A small masked image model, trained from scratch.
Model: 5.17M parameters, 40-pixel images, encoder arch vit, encoder norm layernorm, encoder activation gelu, encoder moe top_k, encoder num experts 16, encoder patch size [4, 4], encoder layers 8, encoder width 192, decoder layers 2.
Rows from block 3 of the encoder of a small masked image model, named by matrix and row number. Rows with one number within an expert belong to one neuron, the router's apart. Each number is 128 + 32 x the weight over its row's rms, rounded and kept within 0 to 255. All counts start at 0.
Before each expert's rows are labels from the 100 images, of 14848, where the router gives the expert most weight on average: "strongest on" is what is common among them. Only what is clearly more common there than usual is listed. The data: photos of plants, animals and fungi (iNaturalist).
# router: router (encoder.blocks.3.mlp.router.weight, 16x192, trained with AdamW), inputs 128-191
# up: expert up (encoder.blocks.3.mlp.up, 16x96x192), inputs 128-191
# down: expert down (encoder.blocks.3.mlp.down, 16x192x96, transposed), outputs 128-191

# expert 1
strongest on: order Passeriformes
router.1 [122 144 103 140 143 103 127 163 150 148 141 115  97 134 118 111  60  30  94  25 100 119 110  20 171 134 125 107 152 122 119 140 145 187 123  77  85  73 168 168 119 108 118 117 123 101 120 153 134 111 171 170 143 100 114 147 110  72 119 124 137 159 122 124]
up.18 [113 175 108 178 153 144  73 112 142 108 145  70  92 146 155 121  97 129 179  32 109 111 155  55 152 150 140  65 129  77 118 121  91 134 154 160 157 121 155 161 110 153 168 150 175 120 109 175  68 144 202 173 166  70 166 139 161  91 148 138 105  83  96 101]
down.18 [117 167 152 222  94 140 156 153  37  94 170  69 101 129 136  88 127  69 132 162 122 130  83 162  78 142 123  86 108 122 114 115 188  69 124 102 134 159 167 144 114 112 117 125 129 148 150 150 121 109 133 163  76 159  87 160 159 116 104 121  86 120  78 121]
up.19 [148 144 108 122 106 167 119 145 181 117 156 160 179  85 119 181 100  49 109 173  98 180 119 126 157  89 130 111  58 147 140 151  85  93 108 165  94 107 135 115 125 131  95  59 171 118 101 115  98 122 150 162 105 137 100 127 167  87  88 153 115 158 119 100]
down.19 [184 125 146 112 141 168 135  93 146 100 104 114 122 128 145 143  56 192  83 132 147  86 109 110 156  76 112 160 105 133 150 132  92  75 156 125 111  94 113 182 119  98 185 165 124 154 108  92 150  93 126 116 171  97  84 112  97 114  90 160 107 124  72 139]
up.20 [114 159 144  93 159 103 108 100 186 144 142 148 181 126 133 191 122 151 186 131 151 119 160 103 118 162  59 101 198 144  45 148  99 128  97 169 158 204  82 125 124 129 120 110 126 153 112 159 138  71 201 142 179 141 144 170 138 187 130  95 128 134 151 120]
down.20 [ 81 138  88 112  93 137 131 159 144 146 168 125 118 124 112 110 165 112 114 157 118 126 104 212 115 116 136 168 104 114  88 151 140 134 126 150  69 141  87  66 153  82  89 154 151 161 120 137 171  95 177 127 118 144 141 124 118  99 150 103 146 166 113 108]
up.21 [114 144 138 142  81  48 125 174 127 154 131 164 158 108 122 103  98 106 138  62 137  74 113  66 128  59 128 119  65 131  77 140 133 138 139 177 162 188 174 107 152 129 143 114 157 124 102 103 140  64 133 117 108 131 117 174 126 107 153 136 139 129 119 143]
down.21 [171 150 153 112 128 101 119  82 137 176 102 170 147 123 131 140 133 160 127 137 154  84 183 187 109 155 143 184 172 130 153  76 132 140 142  91 169 170 106  83 149 114 109 170 134  86 102 105 160 172 105 107 133 158  94 119 141 154 102 125 179 169 107 191]
up.22 [158  84  79 105 132 148 135 108 113 145  59 163  97 190 117 155 109  83 134 171 153  75 122  70 128 161 103 116 161 154  74 111  89 112 153 113 181 173 168  65 164 127 157 101 178  93 150 204  89 106 119 121 168 119 110 101 134 119 120 124 163 101 126  83]
down.22 [ 91 145 151 103  91 164 110 100 133 135  94 131 178 165 130 171 129 110 150  64 114 178 147 159 156  74 189 155 176 126 143 162 100 153 136  75  52  99 103 194 142 120 156 125  74 126 147  91 104 212  77 151  89  77 158 140 117  98 185 138 126 143  51 120]
up.23 [ 95 157 119 108 140  45 115  79 164 156 156 186 145 156 133  62 126 150 194  89 128 156 101  60 131  90 159 124 168  99 118 108 109 174 145 202 124 139 133 127 119 148  86 117 123 148 105 108 110 119 114 143 185 128  56  90  99 159 123 142 144 141 111 136]
down.23 [127 130  85 146 129 101 150 114  66  78 103 205  89 144 138 168 153  59 135 126 146 166 144 148 119 140 133 138 156 141  55 172 140 131 133 107 127 133 121 152 140 112 135  86 143 134 132 137  69 120 156 170 151 105  85 143 106  96 127  93 139 115  99 123]
up.24 [121 148  86  61 153 154  64 183 172 113 131 183  88 103 115  81  57 110 138  82 121 107 148  98 141 147 122  73 169 100 119 150 153 192 146 116 116 130 151  49  77  93 148 131 119 121 130 176  74 110 145  98 162 134 123 147 114 120  85  96 156 129 124 135]
down.24 [115 187 138 115  92  65 167 134  48 101 155  94 136 202 149  81  72 110  98 118  90 116 109 172 144 126 126  72 162  77 128 135 138 150 186 139 168 132 146 125 125  95 111 108 143 139  68  86 167 177 155 130 145 123 108 130 139 128 105 184 136 176 129 119]
up.25 [121 136 115 103 157 114 127 124 140 109 187 152  83 167  96  80 120 115 118  81  91 103 152 109 139 151 116  70 151 132 144 137 141 150 127  84 109 110 137 144 169  49 135  96 134 122 159 172  77 147 154 143 100 138 116 147 146  61 105 131 163  98 118  82]
down.25 [147 131 108 205 159 172 150 151  77  69 106 131 108 124 149 197 144  63 138 114 145 169 103 164  91  93 106 145  78 187 109 174 123 141 142  50 148 123 129 101  93  80  61  91  97 133 135 189 165 118 147 101  90 152 109  97 140  90 148 121 150  99 178 111]
up.26 [ 77 113 102 141 159 153 123 152 139 130  63 123 118 166 141 108 121  88  99 129 144 114  88  80  72 173 126  73 181 113 106 146 130 162 111 120 125 128 140 120  84 152 147 111 142 108 255 154 127 132 142 112 124  80 124 133 146 147  84  97 120  97 215 155]
down.26 [ 83 114 171  92 146 105 123 125 114 166 148 115 152 126 131  99 186 113 109  83 161 110 100 130 125 102  81 115 129 105 158 115  52 122 195 131 159 175 156  83 102 120 172 137 168 134 117 141 149 150 185  32 144 133 120 171 123 123  70 103 109 162 150 115]

# expert 2
strongest on: class Aves; order Passeriformes
router.2 [162  65 143 166 146 183 124 102 124 102 132  77 119 123 107  87 149 181 152  98 137 179 149 121 166  88  80 136 132 106 138  77 137 135 122 200  76 193 142 143 108 129 167 116 153 164  55 146 109 106 176 133 142 115 158 128 125 113 152 146 139 150 111 117]
up.18 [129 125 121 152 170 122  98 120  87 187 176 138 113 107 128 103 108  92 161 138 140 164 147 163  71 140 130 111 164 133 157  98 141 171  68 205  50 120 116  59 127 152 154  87 162 121  67 138  89 199  75 113 144 113 102 114 122 128 144 143 171 145 168 102]
down.18 [101 147 119 109 156 134 167  97 167 128 119 126 112 122 130 177 138  41 120 120  97 128  76 149  95 177 101 177 151 109  84 120  82 141 132 116 166  89 100 146 156  60 122 148 139  99 153 146  84 161 187 137  82 189 162 132 153 118  60 153  81 122  98 114]
up.19 [195 123 101 133 145 121 105 118 167 130 162 133 207 127 135 113 166 132 175 170 117  87 156 167 138 117 148 118 122 109 109 148 195 186 107 107  83 134 118  72 150 154 169 156 148 151 125 157 105 132 158 164 104 154 137 178 146 172 105  82 128 116 105 120]
down.19 [101 157 145  95 118 113 138 172 147 208 118 155 102 170  80 106 155 104  66 166 170  93 193  52 168 114 190 113 115 189 118 107 107 100 140 154 134 117 143 143 137 138 162 159 128 104  95  50 152 148 151 103 187 156 127 144  99 163 176 147 125 168 114 113]
up.20 [117 173 138  33 120 204 129 105  73 102 160  99 122 147 163  83 186 107 188 155 110 186 143 160 108 120 172 109 179 114 126  55 158 124 106 215 139 175  87 108 140 142 191 125 172 109 177 120 127 189 110 137 148 105  84 123 145 133 109 184 145 120 134 163]
down.20 [175  58  36 128 167 136  73  78 176 172 121 105 101  91 149 140 117 138 103 143 135  65 116 135 142 125 136 133 151 139 118 160  55 138 148 118  92 120 161 174 126 181 143 134 133 152 142 152 107 159 115 126 114  76 136  77 144 107  89 155 153 125 129  79]
up.21 [131  90 148 101 170 127  85 101 101 166  75 136  84 120 142  98 193 131 154 170 126 124 103 155 100 138 142 157 124 110 107  85 119  65  87 226 139 162 148 108 113 132 120 127 137  75 170 109  92 182 149 161 139 116 126 131 141 160 129 152  96 103 143 119]
down.21 [ 90 122 122 176 219 186 128 112 147  89 147 120 189 150 146  70 128 151  74 188 171 132 136  51 109 104 166  96 143 120 129 127 134 166 156 145 147 168 174 169 132 141 157 182 128 149 157 136 116 123 156 113  79 123 136 120 134 164 149 115 107 120 138 112]
up.22 [157 104 104 186 149 166 162 142  77  81 145 152 122 144  97  95 165  70 171 118 122 107 122 181  82 173 126  50  90 140 138 166 155 116 108 184 137  69 205 120 151 102 189 137 149 144 135 129 109 137 148 125 178 131 145 147 108  82 128  73 128 145  66 142]
down.22 [199 122 120 152 155 108 168  92 122 141 151 138 104 162 111 133 129 144  70 150 108  55 171 107 210 119  98 111 119  94  63 128 121 147 139 186 122 170 148 147 100 185 159 160 159 152  93 124 151 114  79 126 110 125 128 172 188 118 120 116 147 138 188 129]
up.23 [113 104 125  91  97 170 118 175 176 123  74 185 195 133 113 109 117 195 206 121 104 165 122  67 199 111 116 110 131 103 122 138 103  66 122  92 130 113 116 117 141 118  90  92 101  84 209  99 152  86 124 125  64 147 132 145 130 112 123  87 100 134 120 113]
down.23 [182 185 102 141 113 122 106 130 198  47  96  77 138 145 132 117 126  43 111 122 152  78 124 104 142 153 180 154 105 114  93 154 119 150 144  73 174 133 108  79 132  89 133 126  91 103 137 174 165 173 113 144 128 117 160 155 139 167  74 112 106 177  51 120]
up.24 [109  86 151 182 107 143 161 157 112 140 129  92  96 132 144 117 180 189 121 103 130 108 175   9  94 151 123 134 145 122 178 103  83 153 145 100 126 168 128 127 121 114 196 119 132 136 173 119 102 103 172 135 199 104 125 103 137 111 168 150  92 146 104 109]
down.24 [121 108 168  59  69 141 138 194 137 125 111 170  87 118 144 161 148 171 132 171  96 110 159 117 136  82 156 175 173 109  68 144  86  64  84 131  82 126 157  80 133 141 120 105 145 143 138 156 156 192  44 177  93 138 101 115  97 158 144 158 128 101 120 121]
up.25 [118 118 136 196 104 131 155 156 186  96 191  77 101 158 112 140  98 149 140  85 101 120 163 122 114 144  83  82 141 119 149 185 151 136 155 129 141  98 107  67  86  66 104 109 129 107 108 152 135 112 105 158 130  93 214 136 122 152 156 104  96  96  85 103]
down.25 [ 58  97  69 125 192 187 129 117 169 157 111  60 129 179 195  85 181  88  96 174 113 149  79 128 168  50 123 138 100 140 144 118  89 183 169 127 131  79 137  59 119 155 162 136 113 160 176 125 146 146 143 137 137 118  97 176 169 105 182 174  99 118 132 161]
up.26 [181  94 137 180 126 165 134 138 139  92 164 153 119 134 109 108 151 204 155  81  75 155 135 156 156 117  98  59  88 137 163 150 160  67 112 119  84 127 133 121  70 107 162 150 134 165 125 159 122 123 179 179 143  89 153 121  97  92 142 129  95 134 126 134]
down.26 [ 89 171 134 142  81 134 155 145 144 165 117 151 130 137 131 141  88 177 145  90 116  77  98 110 234 146 115 156 191 136 146 101  96  62 129 202 178 129 131  94  73 143 131 178  82 114 109 108 127 155 113 122 207 126 117 148  92 126 107 118 110 135 110 127]

# expert 6
strongest on: phylum Tracheophyta; kingdom Plantae
router.6 [114 209 159 145 136 127 199 118 102  65  95 179 155  95 155 184 103 133  99 122 164 133 108 120 140 130 123 169 172 105 122 151  84  38 127 187 191 122 123 103 123 136  54 162 168 105  94 121 102 129 100  90 148 180 141 157 142 151 117 144 139 149 193 111]
up.18 [114  87 125 124 152 139 102 105 152 157  57 138 191 143 107 128 166 118 147 102 159 138 137 108 149 118 122 155 119 102 139 137  88 104  72  88 166 119 131 159 113 106 170 140 146 151  80 125  58 155  98 105 157 116 124  87 126 173 148 149 117 142 108  98]
down.18 [149  79 146  74 142 171 117  89 157 132  97 164 209 121 149 124 139 159 104  91 106 155 168 148 110 150 112  98 102 138 157 136 114 122 132 169 154  73 172 156  77 113 135 200 132 160 139 151 130  39  58 121 179 166 116 155 155 119 146 116  71 187 107 115]
up.19 [ 93 120 104 171 142  99 104 108 145 180 128 155 130 104 145 130 158 102  70 210 133 179 175  51 169  90 120 148 134 117 100 114 136  97  42 174  85 133 150 105 147 113 136 100 147 183 172  92  81 125 160 177 116 167  96 119 154 183 109 122 101 159 132  88]
down.19 [149 161  97 146 102 141  97 149 174 153  80 116 134 104 143 133  92 139 117 136 165 129 116  65 118 128 131 139 239 114  78 137 170  74 157 155 139 158  99 138 151 182 143 118 111 122 195 104  82  68 106 144  94  95 144 150 126  95 154  68  62 116 136 136]
up.20 [153 119 116  86 174 133  94 107 147 146 173 100 124 130 162 191 170  81 119 175 109 167  88 157 123  83 116 143 117 149 128 110 141 136  31 178 175 175  77 189 126 125 132 124 132 149  72 114  54 155 147 105 127 125 165  64 188 154 128 120  88 141 170  70]
down.20 [151 111 125 153  93 127 147 156 146 113  89 139 108 179  99 161 140 129 148 109 167  96  92  75 101 148 150  76 135 161 149 136  80 141  82 114 177 121  85 137 147  94 198 173 137  93 100  92 170 112 113 138 119 169 150 107  62 142 142 137 128 162 122 128]
up.21 [112 121 146 137 138  72 143 161 170 138 122 124  97 144  92 165 165 135  91 168 175  78 129  85 156 170 170 197  98 142 139 103  55 125  46 147 138 104 108 134 110 134 121  95 147  98 125 128  92 148 151 138 162 134 141 142 114 155 137 174 101 143 127 100]
down.21 [ 73 131 157 117 137 119  65 108 207 149 179 169 120  88  72  99 131 123  94 129  73 154 137 149  83 123 151 165  99 110 131  91  74 115  90 118 111 113 159 166 121 131 143 118 156  78 121 158 131 132  95 117 165 138  91 200 154 121 151 111 147 171 141  71]
up.22 [115  99 146 108 136 128  98  96 141 153 161 142  96 140 114 107  93 152  78 115 168 166 147 123 100 114 142 132 139 128 124 173 131  88  87 124  93 107 129 147 106 138 165 148 138 113 137  98  44 196 141 128  27 168 136  74 146  92 126 161  79 125 114 117]
down.22 [115 142 103 140 170 167 135 101 186 163 178 161 125 159 189 145 153 127 118 134 123 122 140 104 122  99 114 130  82  75  84 118 144 199 115 120  91 118 110 103 106 120 157 150 139 144 180 123 111 163  83 106 143  87  84 170 141 111 109 121 171  75 105 116]
up.23 [104 128 164  87 137 122 133 176 127 144 114 174 158 130 141  94 111 146 121  88 113  61 115  80 142 124  75 115 169 164 158 138 176 135  72  90 121 134 175 161 135 144 105 131 115 133 141 142  81 131 122 178 114 140 103 110 121 134 109  62  90 110 139 120]
down.23 [163  94 174 155 173 102 131 109 106 135  82 134 157 146 138 219 145 113 154 125  96 110  73 133 121 116 112 114 158  96  65 163  63  96  94 221 148 105 136 158 111  91 105 202  66 170 167  71 127 131 107 143 141 106 156 119 109 113 128 162 136 186  82 175]
up.24 [105  91  99 107 134 137 112 168 105 121 107 130 137 123 121 103 159 178 161 141 127 129 175 159  79 127  83  77 130 145 164  73  58 142  59 169 112 106 146 165  89 158 102  83 144 134 102 138 100 126 202 161 144 112 107  74 164 115 100  87 126 119 124 108]
down.24 [160  70 128 150 124 178 118  75  71 150 159  82 171 189 124 119 211 120 142 149 138 134 143  96 117  76 147 180 106 154 123  71 119 127 121 141  89 151  98  95 157 131 129 124 193 134 157 142 168 134  66 139  72  76 136 146 170 108 141 154 103 133 132 109]
up.25 [ 71 100 125 100 141  99 115 124 129 137 146  60 163 123 154 101 128 188 143 132 165  86 172  63 150 150 110 146 167 155 134  96 151 168  66 145 186 164 141  73 135 131 127  83 131 108  90  88 131 132 107 112 118 160 119  64 119 133 173  71 119  97  96 128]
down.25 [142  95  94 129 188 107  95  57 153  88 101 143 198 153  78 140 114 120 109 144  70 131  82 151 170 104 142 134 172  98 114 131 100 143 177 168 159 133 103 161 126 174 109 134  62 135 111 147 178 139 155  91 129  61 105 125  65  36 150 164 158 102 170 106]
up.26 [159 116 111 160 135 131  93 111 150 150 107 113 140 107  99 123 147 136 109  61 137 152 134 122 134 152 124 125  74 143  73 169  92  74   9  98 125  79  94 124 159 108 149 152 172 134 146 129  61 155 166 123 122 110 118 106 149 163 143 167  79 151 124  99]
down.26 [115 140 139 117 109 146  72 161 118 126 115 145 160 203 124 155 122 109 148 169 121 198  83  91 163  61 129 156 158 132 112 121 153  46 101 111 161 109  63 148 126  93 106 123 145 142 131 122 170 105 115 142 130 122 146 122 118 130 130  75 130 130  99 100]

# expert 13
strongest on: class Aves; phylum Chordata; order Passeriformes
router.13 [119  74 170  92  99 146 117 134 121 141 146 118 164 161 173 106 142 210 173 113 117 148 132 202 113 143 100 102 135 114 190 139 145 146 117  97  63  72 119 113  81 106 119 157  97 192 169 108 134  90 178 174 142 132 133 140 133 153  79 180 128 144  71 132]
up.18 [114  78 147  73 103 129 161 116 123 137  99 127 179 101 167 136  98 165 138 132 111  92  79  30 113 111 164 130 150  92 127 172 141 148 182 176 141 138 132 171 127 179 146 160 115 146 143 112 132 112 112  79 160 116 133 127 191 160  94 152 136 114 141 143]
down.18 [155 126 140 113 115 117 144  93 106 157 105  96 169 181 135  67  93 189 100 105 158 133 116  97 112  93  58 107 156 124  97 166 134 108 195  34  93  98 139  98 118  94 101 109 135 142 137 142 127 163 224 139 135  71 115  80 120 136 141 140 139 158 155 110]
up.19 [137 162 176 156 129 184 132 188  67 147 133 108 147 158 132 115  91 181 130  55 149 124 163 150 194 106 177 118 152 105  98 134 159 112 118  66  69  87 187  85 105 138 155 170 116 128 121  95 118 122 134 159  89 128 137 161 137 146 107  87  81 155 140 142]
down.19 [145  81 133 128  55 116  87 153 132  85 186 183 118 148 153 104 134 104 142 191 166 165 162 121 125  92  94 137 153 187 136 189 123 135 118 140 133 129 157 141 128 113 121 151 121 159  32  85 117 159 107  66 170 126 152 181 128 112  90 144 175 139 170  83]
up.20 [111 161 182 178 175 110 117 120 159 128 148 115 119 101 145 230 100 134 155  90 171 131 153 118 188 142 118 116 127 106 114 124 122 154 130  74  97 142 102 120 125  88 139 142 139 155 121 138  86 180 108 180 134  89 109 129 127 140  83 166 145 161 119 151]
down.20 [ 71 144 169 153 123 106 163 124  62 180 136 137  64  79  65 103 110 169 102 136 120 150  95  88 160 190 166 148 167 157  77 131  98  83 158 109 112 161 133 120 163 150 110 107  82 109 126 132  86 121  93 114 111 165  44 101  60 109 160 195 122 158 128 115]
up.21 [ 98 133 115 167 178 135  70 121  88 169 113 136 116 126 145 147 131 188 119 135 161 103 143 179  59  68  89 144 101 138 127 128 152 131 158  93 101 151 143 138  98 149 145  98 156 105 103 138 120 183 136  95 130 127  98  67 152 118 123 121 106  91 142 118]
down.21 [157  90 150  70 152 151 137 162 179 111 141 143 107 144 143 136 145 133 109 113 175 156 182 127 134  97 113 164 119 155 100 145  72 119 177 147 129 110  59  89 147 130 108 142 123 170 105 162 115 120 149 122 197  97  82  99 116 113  91  83  77 111 150 124]
up.22 [158 125 157 199 156 163  87 177 136 100 141 167 113 193  67  94 128 156 153  87 147 146 176 156 112 152 118  94 117  78 109 125 135 127  82 187  83 119 160 140  70 158 146 127 148  87 107 130 115  91  95 162 144  96 106 128 105  82 141 115 116 135 126 114]
down.22 [108 157 169  76 113 109 140 110 156 117  59 129  87 157 128 112 121 161 173  40 157 110  77  99 177 157 139 138 142  77 113 148 102 135 126  73  90 102  96 114 100  83 158 146 108 119 142 135 129 139 119 119 174 132 111 141 108 124  96 143 117 134 178  77]
up.23 [102 149 143 152  82 134 116 142  91 164 142 198 118 114 135  87  88 162 169  68 132 159 176 151  49 144  71  62 217  96 163  79 162 119 130 163 136 161 157 146 139 119 172 184 152 125 132 117 108 157 154 117 128 110 122 130 109  79 148 140 146 110  81 133]
down.23 [122  76 154  64 128 191  87 179 144 162 160 166 164 146 117 144 113 170 158  96 113 140 176 108 164 117 130  92 138  88 118 146 106  83 146 153 144 146 146 159 141 189 131 150 112 105 117 119  81 124  98 133  96  63  87 183 106  69  98 121 139 146 119  84]
up.24 [165 110 139 104 154 129 133 159  88 103 143 145 116 149  97  77  95 113 138 113 100  77 222 162 171 174 146 124 124 121  71  62 114 106 120 122 119 117 153 162  46  62 153 183 127 185  95 147 107 117  90 138 140 109 159 157 147 102  89  59 176 151 152 124]
down.24 [100  71 212 103  93 142 109 117 172 141 116 147 176 148 116  96 154 163  97  80 120 129 161  94 222  90 177 105 107  92 168 131  89 103 169 195 145 158 111 122 123 211 133 149 120 104  94 120 111  80 138  38 113 139 136 119 118 171  80  78  94 105 154 164]
up.25 [119 137 116 124 130 134  60 166  98  98 177 177 100 126 132 121 108  82 129 115 115 113 224 203  86 168  62  69 140 117 161 125 139 209 131 139 111 126 110 140 150 125 153 153 125 113 118 112 110 158 150  88 140 118 128  99 166 161 130 133 156 147  96 126]
down.25 [123 138 120 161 123 157 152 111 125 105  78 148 109 167  95 110 114 144 167 119  86  93 132  46 173 133 145 138 152 143 123 138 183 145 102 231 123 155 190 175 126 149 189 141 145  80 123 149 134 112 124 140 135  29  67 119 114  54 116  68 169 152 102 168]
up.26 [164  92 121  61 140 115  84 164 191 153 103 104 164 162 114 162 121 125  74 103 113 168 117 159 184 109 137 186 113 122 102  94 128 108  95 193 114 137 147  90 139  98 101  71 143 139 112  90 152 107  84 156 136 103 140 116 150 156 122 195 156 158 140 116]
down.26 [108 195 150 150  59  80 144 157 100 131 171 152 149 162 116 102 176 125 163  98 208 161 157  69 162 180  61 120 162 110 105  69 103 182 110 125  60 187 124 162  76 102 165 119 155  97 154 142 121 128 130 135 132 111 122 155  93 169 136 123 144 131 124  85]

# expert 5
strongest on: phylum Chordata; class Aves; order Anseriformes; family: Anatidae
router.5 [120  77 157 188 127 131 119  81 148 140 117  54  20 103 112  40  93 121 210  98 123 125 123  50 111 188 122 138 145 129 137  43 125 132 127 106 130 203 150  78 143 131 119 167 103 140 157 110 131 192 103 101 102 167 129 114 112 115 157  37 138 125 174 123]
up.18 [110 101 137  97 104  99 139 103 173 115 180 130 138 172 149 130 194 133 147 182 137 113 114  63 121 108 147  92 147 110  67 122 138  45 152 149 140 153 117 114 143  39  79 160  92 183 177 116 130 133 163  30 139 134 114 142 154  62 131 147 110  95 162 142]
down.18 [108  88 118 115 180 180 142 147 135 123  94 103 132  96 131 106 138 108  88 149  57 152 142 149 226 125 138  83 167 131  80 153 129 197  94 155 119  95 120 226 151 109 149 147 183 147 101 150 152 147 165  94 126 150 146 116 193 138  97 118  62 156 180 108]
up.19 [132 116 151 141  84 118 133 129 164 151 208 136  92 118 135 171  97  84  95 197 140 143 138  83 143 111 147 108 190 129  89 191 101 139 127 130 124 123 124 157 135 163 102 104 129 107  72 134 109 113  44  96 136 133 125 118 134  68 158 140 164 129 134 111]
down.19 [128  60 138  90  95 130 161 203 148 168  86 154 112 163 188  75 184 173  81 106 112 137 122 155 146 154 131 152 156 192  68 169 135 112 151 164 103  87 104 136 125 118  89 176  76 163 126 131 118  71 117 119 142 148 139 170 116 133 110 134  71 106 179 137]
up.20 [ 88 102 131 125  69 155 158 108 106 168 112 109 114 146 143 129 146 131 232 111 173 111 137 127 131 104 139 119 103 139 133 108 152 152 102 118 131 149 109  70 167 130 138  99 188 135 181 124 153  80  98 140 140 173 132 133  95 124 213 108 171 132  25 167]
down.20 [ 93 127 117 141 121  99  96 134  90  70 130 199 155 119 140 112 195  95 120 171 154 152 129 118 124 151 127 114 199 100 145  79 143 188 186 152 172 180 118 115 173  94 118 134  98  72 177 115 158 157 166  71  83 162 122 161 106 115 126 106 156 102 109  83]
up.21 [140 118 100 155 110 114 119 120 136 169 131 125  60 132  80  82  70  84 159 136 159 188 139  91 135 206 195 120  80 123 150 170 134 127 174 121 103 131 108 131 212 193 175 127  84 186  93 118  86 133 151  54 121 203 111 148 140 151 137 130  98 144 203 138]
down.21 [140 105 128 163 102 206 100 122 176 147 147 119  57  76  61 124 136 151 133 178 131 165 153 178 185 167 198 118  78 104  91 146 112 104 163 145 164 120  99 132 129 129 106 161  80 145 119 123  56 124  75 119  83 132  84 146 103 153  67 115 156 104 127  97]
up.22 [168 118 100 113 163 128  69 197 173  69 166 157 170  74 128 197 134 132 136 148  87 118 131 151 192  72 129 136 153 119 133 126 113 134 107  75 102  76 139 139  72 135 149 113 139 169  72 166 166  71 165 136 129 109 167 121 159  93 144 126 126 169  81 102]
down.22 [178 110 148 139 158 153 130 164 182  90 124 191 211 121  91 122 166 183 114 145 105 126 121 143 135  84 102 131 171 139 107 108 167 118 173 149 116 148 131 118 134 141 160 122  93 126 124 149 167  66 142 164 143 120 125 227  98 168 109 107 147 159 142  80]
up.23 [129 114 170 159 136  96 121 172  90 112 124 212  91 173  94  52 126 124 133 170 113 136 127 128 169 155 134 111 197 135 176 106 164 104 150 157 112 129 165 184  79 127 109 168 121 160 103 107 105  90 100 155 156 137 111 132 118  45 132  75 123 140 155  89]
down.23 [129 146 155  86 110 105 118  81 163 134 111 144 149 183 159 122  86 108 119  88 197 165 105 114 110  94  97 144 108  88 113 122 156  72 148  90 152 164  75 128 103 116 125 158 111  91 128 160 121 124  80 122  89  93 169 152 143 184  80 151 153 107 172 117]
up.24 [ 97 200 131 165 116  97 176 125 170 181 107 157 150 108 148 158 131 129  55 127 173  60 149 220 105 181  76  91 151 139 175  90 107 146 126 202 126 130 139 167 116 164 179 150 177 133  81 152  74 138 158  93 169  78 117 105 151 163  87 151 133  70 196 112]
down.24 [114  73  87  48 126 133 151 157 180 156 151  98 126 104 154 150 189 163 121 148 120 141 114 163 156 132 161 146 123 175 125 161  65 123 147 161 130 114  85 103 130  84 138 102 125 163 117 127 135  80 211  64 165 149 149 114 146 138  77 122 128 160 177  94]
up.25 [126 138 132 115 135 135 116 111 142 177 158  70 142 109 128  56 111  78 139 159 136 130 159 158 115 175  87 166 129 150 114 111 147 193 145 115 108 197 125 128 159 173 124 142 142 131 158 112 108 176 106 106  94 137 101 113 139 201 140  61 134 130 195 125]
down.25 [180  97 131 181  97 178 160 162 100  97 144 174 137 168 109 155  75 132 165 126 107 188 134  87  98  99 117 122 101 145 173 132 177 145  90  50  77 104 171 134 124 110 112 142 144 135  51 215 188  62  94 175 120 150 117 117  70 139 114 147 165  92 105 139]
up.26 [144 165 100 114 142 171 134 135 126  67 132 135 181 105 145 116 181 214 142 169 117 141 141 194 104 118 175  69 108 142 145 115 146  72  95 193 114 121 165 111 136 126 120  93 160 146 174 131 121  81 140 225 128 149 112 135 177 106  87  83 152 124  73 111]
down.26 [139  80 107  81 116  74 111  95 161  97 165 136 144 191 123 131 143 119 120 158 102 206 128 122 150 133 100 119 141 132 174 119 151 136 154 104 136 135 118 101 183 167  89 167 116 155 119 119 131  93  49 159 120 110 124  98  78 170 112 123  93 122 134 131]